config.yaml
image_size: 24
encoder_norm_position: "pre"
encoder_activation: "gelu"
encoder_head_dim: 48
encoder_inner_norm: false
encoder_shared_expert: false
decoder_width: 128
lr_schedule: "cosine"
warmup_steps: 200
Rows from block 11 of the encoder of a small masked image model, named by matrix and row number. Rows with one number within an expert belong to one neuron, the router's apart. Each number is 128 + 32 x the weight over its row's rms, rounded and kept within 0 to 255. All counts start at 0.
Before each expert's rows are labels from the 100 images, of 14848, where the router gives the expert most weight on average: "colour at peak" is the nearest of a few named colours to the mean colour under the peak. Only what is clearly more common there than usual is listed. The data: aerial photos of the United States (SatlasPretrain).
# router: slot weights (encoder.blocks.11.mlp.router.weight, 4x384), inputs 256-319
# up: expert up (encoder.blocks.11.mlp.up, 4x192x384), inputs 256-319
# down: expert down (encoder.blocks.11.mlp.down, 4x384x192, transposed), outputs 256-319

# expert 3
colour at peak: grey
router.3 [146 105  84 175  69 129 149 105 125 107 112 138  95 162 133 139 136  99 135 131  94 106 108  70 112 102 119 102 181 105 130 121 122 144 180 154 155 107 163 118 125 127  88 104 210 173 147  96 119 158 113 154 129 212 146 125 139 125 123 141 103  98  44 135]
up.0 [ 97 136  71 103 121 187 111  79 116 136 161 117 169  79 167 119 112 149  89 120 145 108 110 151 166 114 143 187 145 117 120 164 156 106 121  84 172 111 128 156 107 179 100  80 158 131 171  99 118 122 123 165 128 138 165 132 119 161 136 140 146 114 134 124]
down.0 [129  82 106  81 216 144 158 104 123 120  76 135 100 178 133 117  96 175 148 125  69 102 126 117 156  97 117  74 137 160 160 157 167 186 144 122 116  99 216 116  77 108 142 129  88 168 114 141 132 136 115 132 164 151  84 136 103 135 140 148 168 113  96  88]
up.1 [180 138 100 145 110 127  89 139 144  75 197  89 146 110 162 135 167  80 205 112  84  96 122  52 145 114 119  88 171 160  71 169 144  81 144 169 103 124 119 125 168 139 119 146 121 127 175 119  95 120 161 136 126 148 120 146 112 164 131  93  80 103  93 128]
down.1 [ 80  83 115 151 104 126 175 145 123 174  98 199  32 160 135 139 121 112  62 141 152 154 144 182  82 134 104 138 124  82 198  86  68 111 132 129 157 121 216 106  72 124 158 154 160 143  63 107 150 140 129 146 220 118  86 132 137 150 182 173 156 143 125 186]
up.2 [116 140 134  94 107 143  98 123 173  79 142  89 131  86 144 120 141  47 184  79 105  81 126  65 120 147 151  64 127 122 116  92 130 130 149 158 132 178 117 154 122 153 100 126  85 134 171 108 121 103 191 129 140 165 107 166 110 104 153 131 105 138 155 137]
down.2 [ 96 150 126 154 200 177 207 137 149 155  92 179  82 155 139 145 123 151 117  88 124 142 164 147 131 151 100 154 132 117 179 135 112 149 150 137 125 157 162 108  89 100 150 168 148 175 119 164 110 136  77 137 143 155 125 105 172 148 130 153 131 104 129 112]
up.3 [174  91 118 121 138 105 160 107  77 139 101 150 127 109 128 120 131  98  48 129 129 122 177 137  94 100 103 206 121 138 123 113  83 111 130 153 107 144 146 125  78 155 119 103 137 134 161  91 178  70 114 145 132  71 114 103 120 180 151 156 122 167 140 121]
down.3 [110 165 141 154 138 167 127  90 140  93 127 139 151 113 129 178 108 116 160 102 134  49  86 108 178 161 174  25 185 150 146 126 104 107 159  71 179 108 113 160  98 120  91 154  77 185  98 140 110 149 125 148   0 136 129 110 134 103 108 145 149 153 126 148]
up.4 [103 141 115 122 110 157 106  73 154 127 143  77 171  93 147 153 115  88 119 114 131 110 100  67  72 133 140  95 144 128 131 128 141 127 114 127 119 167 102 112 125 162  85 123  76 141 121  61  94 141 138 164  94 133 127  68 104 105 147 104 167 132 153 130]
down.4 [112 108 144 122 109 126  93 123 113 153 182 107 191 149 152 143 173 133 108 121 132 106 125 135 164 132 133 173 151 162 160  96 104  91 137 106 109 114  43 122 123  94 147 110 144 155  62 137 178 189 139 133   0 154 168 101 100  44 122  66  93 132 130 165]
up.5 [136 144  78 136 132 159  94 156 138  89 163 122 131 124 151 115 164  99 178 105  50  95 124  75 163 101 141  89 157 154  95 148 141 112 130 155 127 131 127 145 170 139 131 135 125 113 167  72  77 104 117 147 159 151 115 151 125 135 135 145  95  47  87 104]
down.5 [114 130 107  90 136 126 160  86 126 210 142 123  60 131 190 127  99 141 137 116 171 138 143  65 108 131 108 133 143 118 121 137 151 134 103 117 152 126 182 119  89  60 133 153 122 127 110 155 117 116 123 124 255  85  49 113  99 108  79 155 157 133 137 142]
up.6 [ 92 137 200 133 124 159 126 195  82  96 102 153 124 122  90 122 142 119 136 151 130 104 155 136  93 161 138  66 137 142 193  91 114 133 100 143 119 151 109  89  98 115 159 185 133 138 116 133 108  59  97 120  92 128  82  87 110 172 105 151 109 156 154  63]
down.6 [111 108 131 148 138 130 131 121 100  86 136 160 146 136 133 111 137 160 148 148 117 126 171 150 159 136 151 120 142 133 158 135  93 152 123 101 123 123  69 135 111  99 146 139 132 144 131 144  78 111  98 129   0 134 134 100  63 157 118 108 122 190 110 118]
up.7 [144 119  97 140 145 119 169 105 169 144 187 102 136 126 128 155 120 101  73 120 167 149  85 132 161  79 135 136 117  97  95 195 206  87 128 100 137  49 123 178 179 162 129 121 128 109 132 169 125 153 144 172 122  97 150 184 103 141 152 105 164 142  91 129]
down.7 [126  94 158 115 137  99 112 103 123 136 148 149 111 131 125 105 128 166 138 137 108  75 161 101 119  94 142  72 148 148 111  90 115 173 135 115 121 126 125 104  98 110  99 124 113 150 109 106 106  98  92 123  61 184  53 122  68 136 104 175 153 128 155  80]
up.8 [162 102 170 129  79 124 107 126  98 143 109 144 136  95 149 122 122 107 170 121 172 191 145 157 161 156 115 176 168 136 143  55  69 140 129 108 117 187 120 112  92 105 109 108 116 131 114 163 176  95 123 132 125 145 145  94 126  55 139  98 100 132 114  73]
down.8 [166 107 102 132 150  92 137 151 168 103 152  78 168 123 111 145 152 148  77 157  88 121 140 120 135 130 128  73 104 116 122 143 150 117  79  57 109  99 112 125 128 127 163 109 156 103 182  84  72 118 109 120 162 132  91 151  98 230 149 129 104 119 177 157]
up.9 [140 129 143  98 196  89 184  88 157 120  84 133 124 102 136 124 145 146  94 122 173 157 177 155  95 132 142 150  99 128 118 106 102 121  98 121 100 171 117 178 125 159 166 140 100 136 136 150 162  65 130 135 109 108  55 105 142 113 159 132 134 201 175 157]
down.9 [ 96 204 144  64  92 158 129 155  95 131 145 126 117 175 122 153  61  87 125  93 185  92 153 121 102 167 157 113 173 107 155 101 127 138 145 172 139 173  96 110 106 114 113 114 115 156 136 129 118 117 184 118   0 155 174 145 142  98  83 143 111 110 166 162]
up.10 [137 114 125  92 111  88 192 116 133 113 144 133 127 138 110 114 116 171  94 150 146 176 138 159 119 138 140 166 107 139 138 163 142  86 105 151  79 171  94 167 161 151 141 157  95 127 143 170 179 154 108 166 109  99 106 100 112 108 101 154 146 173 151 143]
down.10 [144 177 147 108 115 151 142 139 107 155 164 118 103 122 131 142 134 107  84 121 162 111 144 129 116 129 156 126 160 149 139 108 129 122 131 111 162  80  57 116 156 142 157 148 135 148  78 136 149 160 105 117   0 149 150 114 115 109  93 163 141 107 140 141]
up.11 [155 128 121 106 142 169 114 181  41 130 127 147 116 160 146 100 112  56 120 109 146 122 143 204 113 122 119 113 188 169 151 112 117 180 115 143 155 167 129  59  71 115 136 103  83  91  80 154 110 136 161 102 132 142 183  78  92 130 122 133  61 122 114  84]
down.11 [130  84  93  93 188 185 116 132 169 153 126 145 161 136 117 188  70 169 110 110 117 137  53 101  94 142 158  94 174  86 135 167 118  93 138  73  71  96 187 136 119 143 107 103 170 181 131  82 112 144  61 173 112 130  60 209 180 135 174 129 151 183 130 138]

# expert 2
colour at peak: green
router.2 [164 129  49 119 184 118  85 167  88 128  66 136 115 129 152 125 184 127 188 106 127 104 138  78  86 147 155 147 131 110 118 148 115 100 128 126 117 165 113 133 117 136 132 104 136 117 108  81  89  74  77 154 117 150  94 138 140 144 125 162 118 133 105  86]
up.0 [188 103 172 113  79 112 107 123  97 109 106 155 123 105 126 123 123  69 104 112 173 159 189 139  85 124 126 140 114 149 146  87  88 195  82 125 152 147 127 132 128  87 178 117 108 151 117 126 186 117 143  56 142 105 119  35 121 103 146 112 128 166 178 177]
down.0 [153 193 125  96 164 163 170 132 153 115 179 100 226 150 176 173  85 151  87 169 141 127 107 139 109 112  98 151 164 137 116 145 157  74 150  87 131  22  99 121 136 128 123 120 159  71 187 163  91 142 115 151 182 102 121 225 139 145 124 165 136  99 122  96]
up.1 [ 99 163 113 151  79 186 208  98 113 147 130 147 128 146 125 181 141  81 122 179 151 142 136 122 156 141 120 146  52 100 155 134  97  80 154 228 165  92 116 168 120 140 151  96 147 131 162  66 122  78  95 123 116  92 174 162 141 111  79 145 128  93 121 193]
down.1 [146  84 155  88 186  82  59 142  95  96 130 163 136  73 147  72 112 146 157  46 150 143 112 165 159 142 153  98 157 118 163 136 122 133 108  93  99 147 140 139 115 119  71 110 126 119  66 140 113 138 153 122  67 147  76 119 138 185 137  70 189 153 176 100]
up.2 [143 127 125 137 117 158 126 106 186 133 151 179 108 148 150 126 123 172 108  83 118 106 104  83 108 126 148  89 159 136  97 128 172 185 159  60 139 107 132 108 151  88  81 173 146 142 126  96 101 163  95 117 154 156 116 155 193 134 138 122 121 114 135 123]
down.2 [137 138 114 114 140 148  96 142  98 165 138 179 101 131  84 176 122 107 126 162 168 174  79 154 119 145 102 146 164 123 147 110 124 132 123 148 126  84 171 103 137  92 123  93  70 128 112 144 135 141 143 169 255 140 171 122 137 138 127 130 106 132 121 132]
up.3 [133 118 137 116 165 137 110 114 126 127 124 121 116 137 164 100  71 157  75 114 136 160  68 160  54 156 133 129 144 105 183 173 186  94 145 112 165 130 117  72 131  94 127 120  92 130  82 161 153 149 177 152 122 152 158 134 151 163 145 106 175 163 101 141]
down.3 [163  98 130 132  98 112 132 138 111 151 150 111 211  77 141 144 149 146 101 115 143 180 143 191 160  99 135 129 120  73  57 152 102 106 121 112  67  89  88 144 166 149 115 138 163  92 153  90 134 112 101 152   0 175 154 101 106 117 163  99  73  96 130 103]
up.4 [144 125 138 175  76 156 218 128 148 158 169 125 136 166 138 134 124 102 104 168 145 154 143 102  62 148 125 145  90  99 119  96 118 147 140 134 190  85 121 122 134  90 146 172 146 109 130 155 116 168 124  88 138  81 162 161 163  63 130  76 125 172 158 229]
down.4 [126 179  63 124 140 113 112 141 161  96 121 167 158 131 149 107 132 125 147 104 130 146 132 196 183 130 125 119 203 136 189 106 109  86 142  84  29 161 145 109 117 133 134 105 136 167 158 152 139  70 106 171 103 185  84 107 128 160 118 176 105  75 142  32]
up.5 [181 139 140 102 155 164 169 140 120 127 167 136 125 129 133 100 123 102 151 119 160 144  97  80  77 161 169 180 157 122 147 143  99  78 201  53 118 118 130 203 133 167 113  86 156 123 142 118 150 116 116 151 130 107  81  88 166 133 127 147 172 232 191 198]
down.5 [ 67 131 125 136  60 110  91 133 117  96 118 141 109 120  71 108  97 135 153 153 121 139 133 130 110 134  87 111 130 146 139 105  99 168 123 132 143 131 132  48 126  76 200 105 134 176 144 129  88 130  89 153 128 164 139 148 137 122 112 126 126  75 174 113]
up.6 [123 108 118 136 103 130 101 120 176 146 215 156 122 116 149 127 144 112 128 132 157 115  75  73 104 154 125  93 167 110 119 168 139  99 129  48 145 104 123 167 114 184 100 124 201 167 182 104 127 133 166 184 135 136  84 114 163 106 142  83 159 219 138 130]
down.6 [ 71 150 133 116  81 162 162  94  80 113  72 177 110 167 113 106 126 135  91 122 115 127 165 170 166 155 109 127 187 122 137 116 114 161 143 159 169 132 130  73 118  89 150 195 140 109 100 169 139 119 108 142 212 138 174 140 118 134  80 163 126  92  95  93]
up.7 [ 91 102 106 127 142  63  82 121 154 122 121 136 120  69 170 140 138 153 156 113 140  97  76 154 161 113 119  98 118 137 101 216 128 118  50 112 124 158 149 103 130 192 120 109 129 142 167 138  94 101 127 173 122 141 115 115  95 151 167 147 147 126 132 155]
down.7 [185 127 101 146 188 174 200 114 189 127 167 107 109 196  87 135 112 165  46 133  98 116 126 122 127 133 137  83 154 145 129  85 190 149 116 118 141  70 135  80 136  93 106 172 118 152 117 157 144 150 125 125  12 123 158 155 118 110 122 137 130 150  53  73]
up.8 [164 130 153 135  47 107 104 141 138 113 183 178 113 123 130 118  91  78 148 150 175 133 150  91  45 180 137  99 149 114 154  86 153 194 123 157 152 130 136 127 130  61  99 178 124 145 123 131 152 149 189  64 123 173 155  84 153  79 115 120  88 102 184 166]
down.8 [115 158 114 138 189 119 179 151 109 162 111 151 160 140 165 157 157 134  74 160 111 175 106 175 172  68  92 172 119  97 109 178 174  65 130  64 104 104 156 130 130 164 101 142 157  92 132 142 108 123  83 126 146 116 131 133 144 157 138 139 160 122  50 103]
up.9 [153 169 121 143 145 161 144 134 109 106 122 111 131  93 120 141 126 129 101 111 143 116 133 151  50 128 150 104 133 128 143 137 147 114  94 155 160 107  93  81 133 114 173 158  49  54  81 144 117 120 150 120 105 120 185 134 135 169  57 131 137 107  96  81]
down.9 [105 130  79 168  96 167 152 143  73 158 151  82 176 111 131 168 171 135 148  84 118 153 158 156 120 134 160 118 104 172 161 151  91 168 150 148 136 174  71 117 134 130 108 126 117  44 116 109 137 108  96 103   0 142 126 123 119  99  97 161 129 109 156 135]
up.10 [ 93 133 113  65 142 103 142  89  97 127 157 145 167  98 135 131 165  83 100 119 124 147 161  73 115 136 128 140  84 142 108 171 155 104  77 132 141  75 112  95 136 170  97 118 160 116 142 156  71 120  98 109 107  75 128 130 168 158 154 106 161 174 108 170]
down.10 [107 143 149 149 118  75  88 107  97 186  95 154 151 117 113 130 138 130 105 162 134 109 140 113 157 140 116 107  87 125  89 139 141  95 122 133 103 149  69  90 169 139 134 148 120 143 150 105 118 113 177 120   0 122 118  93 112 148 145 126 141 122 126 156]
up.11 [ 76  97 137  86 109 102  82  96 108 114  91 147 119 118 163 132 161  97 112 141 105 133 151 159 146 118 128 147 166 141 198 142  82 198  80 173 139 131 140  69 115 135 118  80  75 166 109 141 126  98 120 138 133 118 162  96 106 150 113 143 144 133 102 120]
down.11 [201 109 122  83 177 156 125 155 148 149 173  94 123 121 114 139  96 135  96 140  99 100 116 101 169 134  78 112 166 162 124 144 183  88  93 104 148 144 185 175 125 117  82 113 143 102 103 139  76 136 124 165 137  94  96 115  70  97 178 120 100 134 130 134]

# expert 1
colour at peak: black
router.1 [151 152 112  98 177 171 129 138  97 150 105  54 141  63 193 132 128 127 185 105  98  82 122 146  96 132 105  98 119 124 126 154 155  98 123 113 125 126 126 138 113 191 185 117 103 118 172 109  67  78  94 170 135 147 120 160 132 140 135 130 149 104 156 158]
up.0 [123 168 151  79  92 130 123 129  96 132 125 109 107  80 174 111 131  68 130 129 191 116 167 178 131 173  83 173 154 137 154 121 134 142  59 179 115 119 147 179 139 156  99 138  58 176  62 110 217 133 185 161 118 169 123  64  95 128 105  94 126 138 138 168]
down.0 [132 107 127 121 225 110 125 116 120 164  93 144 159 203  77 128 121 177 118 155  48 105 114  59 129  83  96 132 152  97 103 126  94  84 136 121 174 129 103  75  54  97 128 137 159 122 194 134  51 137 104 120  58 128 129 159 110 145 146 196 105 142 105 127]
up.1 [206 135 115 101 128 115 101 156 153 108 132 118 143 139 138  83 103 126 127 126 111  98 110 170 182 128 115  68 172 150  88 100 136 181 177 122  70 154 125  70  98 137 114 133  94 131  91 111 141 138 153 155 142 173 159  78 113  62 139 123 106  87 147 107]
down.1 [ 92 120 143 174  64  98 122 147  89 135 118  87  83 136 119 166 154  79 107 117 133 165 131 138  78 113  94 174  54 127 138 138 116 131  95 168 131 115 138 127 132  89 142 147 176 101 181 118 151 162 142  71 174  88 101  87 214 181 129 156 165 126 126 175]
up.2 [156 121 120  97 134 175 131 103 125 132 112 154 153 132  85 124  85 134  25 126  78 105  75 148 133 199 129  80 204 138 138 137 139 114  72 157 194  87 109  57 133 121 155 143 138  91 122 147  56 149 121 167  86 127 139  98 120 199 125 120 137 126 112  82]
down.2 [117 170 107 142 142 152 121  63 161 154 130 125 140 124  78 159 160 145 151 110 147 151 125 108 151 135 163 101 102 127  89 152 170 108 102 130 151 133  16 104 141  99 118 159 156 142 143 138 116 108 162 115   0 144  80 134 118 116 152  99 174 127 128 115]
up.3 [145  85 151 116 170 174  98 145 142 111  66 112 163 183 125 125 103 137 113 121  77  81  89 151 147 172 134  64 205 125 177 150 141  86 102 158 147 103 104  63 122 105 169 152 113 118 128 118  62 150 120 154  96 117 101 168 117 174 100 150 142 103 108  36]
down.3 [109 112  82  83 130 121 116 100 127 149 163  89 138 128 117 120 115 146 155 125 129 135 122 136 166 118 167  86  96 139  90 125 141  67 138 165 103 150  19 153 124 203 147 104 106  96 134 102  93  65 129 138   0 104 129 150  89 151 107 135 151 139 155 121]
up.4 [117 133 205 184 118 138 144 173 102 138 144  65 148 129 124 129 141 135 173 121  81 106 173 126 115  88  92 115  45 134  90 104 122 177 107 181 192 146 109  98 122 121 140 165 114 100  87  51 124 134 125  73 131  76 146 149 141  43 147 145 117 144 117 187]
down.4 [135 128 101 119 121 124 119  59 150 121 147 235 171 142  82 154 105 112  69 135 216 171 120 136 160 179 157 158 177 112 171 116 140  51 151  62  74 139  92 146 134  94 198  85 153 158 154 185 131 127 130 141 123 185 107  94 129 157  92 108 163 168 145  99]
up.5 [132 119 121 117 151 100 169 136  86 172  90 130 119  99 121 122 125 118 111 163 122 211 183 138 118 102 116 221  20 129 152 143 106 145  73 116 149 143 102 161 140 146 139 100 164 120 132 111 120 115  99 103 141  91 105 106 111 170 123 144 127 185 104 144]
down.5 [151 143 120  87 135 178 130 158 145  57 148 129 200 153 115 118  99 123 152 106 134  99  97  83 127 168 181  63 189 138 167 128  96 109 191 142 124  94  48 115 152 137 148 122  89 162 148 143 152  81 177 119   4 162 134 164 142 117  90 135 127 127 181 125]
up.6 [123 140 154  76 104  95  71 145 149 128 143  98 130 104 124  83 167  88 154 120 216  85 120 156 128 217 120 133 142 130 120 125 132 109 137 170  67 115 151 192 119 142 104  93  92 125  99 109 209 114 155 189 111 145 113 122  33  96  87  94 113 106 140 116]
down.6 [145 135 122 193 148 123 150 149 102 129 102 159 128 173  95 155 125 160  78 102  96 141 163  92 160  72 162 152 121 149 113 119 132 120 115 138 189 145 144  95 113 137 136 174 123 151 136 128  74 119  94  88  99 139 158 110 235 141 198 175 152 133 106 118]
up.7 [134 151 247 135 103  91 109 132 141 119 140 136 142 145 128  91 156 102 207 125 134  88 148 103 133 171  86 118  87 129 128 124 133 135 173 166 190 133 152 193 147 132 125 104 134 138 199  96  90 139 151  71 102 112 124 131 141  58 116 120 104 152 105 121]
down.7 [133  88  32 128 189 147 155 162 135 126 117 135 153 142 111 176 111 168  91 119 113  95 111 117 168 122 132 124 105  97  75 133 149 101 100  65 118 115 107  63  89 148 144 127 143 128  58 146 116 116 129 163  23 151 155 116 110 179 132 115 160  87 131 154]
up.8 [158 123 150 124 132 105 118 143  80 163  65 106 123 121 161 155 130 124 134 133 110 141 198 105 115 138 121 226  93 162 126 126  85 157 124 121 170 145 116 171 159 144 142  93 147 151  91 123 182 146 112 138 131 113  89  93 126  56 128 153 144 166 126 156]
down.8 [122 132 136 134  94 127 134 108 151  64 167 121 180 149  74 117 109 127 145  96 157 118  93 117  99 150 170  47 133 153 146 160 123 132 124  92 105 111  68  88 144 110 123  96 109 119 139 152 107 115 136 111  99  99 142 147 148 195 109 114 104  90 158  88]
up.9 [192  98 198 127 148 191 107 137 111 102 103  90 168 155 107 127 107 109 132 112  83 103 113 160 111 172 139  97 235 126 176 102  99 112 135 187 176 101  79  66 111 106 165 162  89  87 113 138  81 128 126 131 102 130 104 163 155 154  52 109 137  74 146  64]
down.9 [107 137 159 123  93 107 101 123 128 148 151 130 139 100 163 170 159 117 142 121 157  90 137 120 107 173 168 133 133 104 154 119 140 147 112 140 112 101   1 161 158 144 166 108 140 142 127 112 118 145 126 126   0 139 128 100 119 131 110  75 146 149 162 125]
up.10 [102 137 203 122 136 148 109 170 152 131 123  94 137 117 135 107  65  34 193 102 140  75 113 152 204 155 150 102 161 135 145 109 108 158 176 118 159 200 113  97 102 100 112  57 140 191 126 107 132 129 114 157 134 117 128  68 148  56 147 100 115 108 113 154]
down.10 [164 120  57 133 131 115 132  94 131 107 160 163 109 115 113 122 144 200  70 109 114 100 104 113 107 121 138 105  98 101  71 153 181 137 143 118  77 104 127 101 142 109 161 160 117  87 134 123  86 106 133 127 168 108 115 171 100 219 183 154 141 116 134 128]
up.11 [126 145 188 137  70  65 149 130  46 119 124 161 112  87 152 133  86  49 126 112 110 168 185 145 149 136 120 165 123 126 125  95 104 146 121 188 131 150 120 157 127  93  76 116  96 153 127 134 166 117 172  56 128 112 124  83  95 199 124 105 121 163 174 166]
down.11 [167 140 135  61 162 170 141 163 150 160 114  81 210 165  69 124 132 133 125 207  79  98  82 138 143 139 154 116 141 133  88 153 153 128 135  82 157 134  60  61 132 176 143 104 158 134 153 108 114 150  59 157   0 106 169 142 113 111 128 125 110  69 103 121]

# expert 0
colour at peak: grey
router.0 [119 119 207 160 113 148 164  81 102 113 161  82 122 106 132 113 156  97 166 116 168 216 113 151 164  85 139 169 100 155 132  75 112 121 109  83  97 117 133 163 136 123 136 120  90  80 141 117 151 115 145  89 117  72 113 104 112  85 187  92 110 107 103  87]
up.0 [126 143  97 146 132 109 134 108  54 151  70 113 134  24 169 129 123  65 140 122 131 149 180 156 145 115 120 221 107 103 136  92  95  77 113 220 139 147 117 135 125 159 129 135 111  96  88  90 204 130 113 145 114 136 176 108 144 113 109 165 114 121 102 108]
down.0 [149 118  94 131 143 107 115 149 155  83 146 156 121 130  71 120 129 222 105 129  77 116 126 105 111 148  82 118 132 193  80 140  96 155 143  80 137 140  60 114 122 115 129 106 126 152 156 178  68 142 123 115  62 139 127 130 119 158 115 113 138 106 136 152]
up.1 [142 152  77 203 106 140 139 154  70 102 160 201 119  64 124 146 124  41 121 167  98 132 170 103 128  53 133 194 189 142 143 134 149 140 129 139 197 200 116 141 163 107 123  98 190  38 153 138 100 158 154 101  99 139 109  76 136  85 123 137 123 153 115  26]
down.1 [115 112 113 211 105 133 109 166  97 103 130 142 100 152 102 157 109 114 107 145 144 151 130 157 144 127  79 132 112 146 122 140 157 149 126  84 169 162  74 182 147 119 151 160 131 129 127 134 149 111 156 104   0 126 120 124 121 115 139  97 109 167 128 170]
up.2 [129 159 138 126 152 136 128 111 134 146  74 175 165 142  90 163 134 106  95 120 177 155 126 169 107 182 142 111 143 117 115 130 113 133  79 124 167  89 100  82 124 145 154 124 145 117  87 135 136 128  78 137 119 154 150  67 134 144 124 129 135  88 130 134]
down.2 [ 89 133 145 110 107 114 146 122 112 106 137 140 106 147 119 106 159 147 100  83 183 182 146 167 182 124 134 162  82 130 127 109  93 155  99  89 121 116  22 141 158 101 162 135 145  95 138  97 146  91 113 104   0 151 132  81 103 127 116 120 110 120 117 120]
up.3 [110 122 149 138  67 129 107 117 138 116 158 137 140 161 137  89 163 100 192 115 142 119 146  87 139 164 166  62 138 112 109 118 125 227 223 104 113 140 137 140 131 110 108 139 133 173 141 132 109 182 169  90 128 146 137  88 119 127  87 150 153  91 170 146]
down.3 [106  88  88 136 169 105 120 121 136 149 124 136 146 127 175 144 113 150  92 122 115 151 128 135 138  60  77 139  81  96 107 138 146 121  79 126 153  70 176 147 151 122 115 100 145 121 106 119 155 143  84 180 255  88 163 102 119 110 176  88 128 152  79 118]
up.4 [145 125 100 127 126  99 131 148 191 118 199 117 143 121 140 104 167 131 153  64 110 111  33  92 179 113 158  82 154 129  96 156 123 191 136  91 126 174  99 126 146 131  72  82 159 158 164 110 107 143 164 144 156 165 136 173 149 134 131  89 101  62 120 118]
down.4 [ 85  81 121 133 132 183 114 113 114 208  77 144  68 156 188 123 122  92 118 187 193 121 107 122 109 137 105 116 103 124 120 130 153 135 150 139 146 116 162 139 102 165 144 132 147  94  82 123 180 138 131 125 255 108 168  69  93 136 159 113 110 194 139 155]
up.5 [107 131 106 169 123 183 124 122  58 145  86 169 121  88 171 133 146 134  94 152 174 149 130 160  93 167 158 148 171 122 102 142 109 126 103 113 156 146 106 113 147  99 168 168 201 128 165 118 149  99  68 120 102 142 103  75 154 118 139 186 155 163 147 140]
down.5 [102 134 196 134 143 106  81 110 112 132 121 144 138  99 103 138 161 125 165 121 140 167 127 113 123 166 127 133  51 146  72 114 152 164  88 141 121 142  66  98 103 112 153 159 122 126 186 129 154 104 124 106   0 144 118 122 142 123 177 158 178 113 175 110]
up.6 [138 130 132 148 133 169 107  86 113 135 121 145 172 114 119 141 133 100  94 136 147 118 172 135 137 127 137 150 129 151 158 142 116 176  67 130 190  82 109 129 149 187 146  94 186  71  86 133  95 187  57 144  99 107 149  84 137 108 117 108 112 103 124  78]
down.6 [115 175 159 126  98 186 125  83 126  77 131 119 110 163 134 100 165 162 204 120 153 160 177 120 143 181 127 123 100 114 168 100 118 121 102 131 151 115  61 178 137 113 146 103 162  81 129  75 103 103 116 138   0  91 145 104  74  81 179 150 133 176 168 109]
up.7 [141 148 100 116 167  85  89 173  98 144  80 171 146  48  75 110  47  84 113 162 147 127 101 109 133  98 158 115  62 163 171 181 118 106  68 176 146 129 105  85 159 143 126  87 112 203 139 119 131 138 133 132 133 103 101 122 153 183 189 201 169 123 168 176]
down.7 [126 160 109 147 112 122 157 118 140 147 122 139 138 106 118 115 113 139 170 114 107 166 116 151 128  88 125 137  98 114 114 166 137  94 100 134 135 134  84 180 144 150 132 113 134 115 126 145 134 106 163 134   0 102 180 115 111 149 140 102 139 175 153 127]
up.8 [120 114 110  98 122 142 181 124 132 141 166 137 121  42 168 125 155  86 100 108 173 164 108 131 143 135 156 185 132 128 131 167 137  99  95  95 101 140 132 184 118 193 110  55 112  97 132 113 168 114  96 210 113 130 121 161 120 180 154 108 164 108 186 162]
down.8 [126  52 166 125  92 147 127 164 150 119 114 148  65 140 110  99 138 177 186 106 111  48 136 112 101 151 126  75 149 162 123 102 150 138  94 160 128 112 193 102 117 132 124 166 153 195 152 131  99 114 128 120 211 133  98  87 133 123 135 112  74 121 140  43]
up.9 [129 128 111 128 125 110 136 116  83 150 148 183  99 112 111 116 174 115  72 132 124 125 224 201 135 103 147 106 162 104 157 107 108 184 129 122 136 127 140 102  79  95 177  89 104 130 159 130  85 117  66  82 143 124 117 109 126 175 166 138 109 104 164  84]
down.9 [147  84 119 148 126 113 190 149 141 130  82 153  88 100 158 114 117 181 120 139 169  79 104 112 125 118 109  97 105 117 150 163 191 128 129 119 173  85 203 141 145 127  90  93 122 112 117 109 116 178  73 193 255 118 125 143 101 160 120 120 127 168  91 152]
up.10 [104 118 140 140 209 129 152 114  62 128 105 150 136 125 103 142 127 160  80 130 138 137 196 172 105  96 132 106 139 156 134 102 114 112 108 106 136 103 132 130 140 114 156 117 132 115 124 167  79  98  59 131 132  84 127 156 103 170 169 121 116 125 138  60]
down.10 [161  57 120 113  75 126 145 149 202  96 142  92 125 123 151 101 146  69 153 105 119  54  68  98 176 173  98 109 178 115 128 166 126 146 110 109 110 139 117 132 113 151 109 116 131 245 113 143 137 175 127 192 188 183  82 117 114  90 131 154 121 108  84 170]
up.11 [113 142 110 123  99 142 116 123 175 137 149  75 154 115  91 116 145 103 192 146 108 141 108 132 138 148  99 199 103 129 183  84  37 164 142 133 130 181 127 108 117 183 185  76 144 136 136  96 182 121 115 139 116 106 125 128 150  64 112 169  68 127 137 166]
down.11 [156 193 118 182 149  99 171 141 125 106 137 165  99 157  92 177  94 167  17 110 198 129  91 155 138 122 179 133 122 159 156 158 213 138  98  96 143  97 146 121 165  75 118 128 138 119  90 154  67 159 120 163 149 109 157 205 186 200 143 119 148 100 132 132]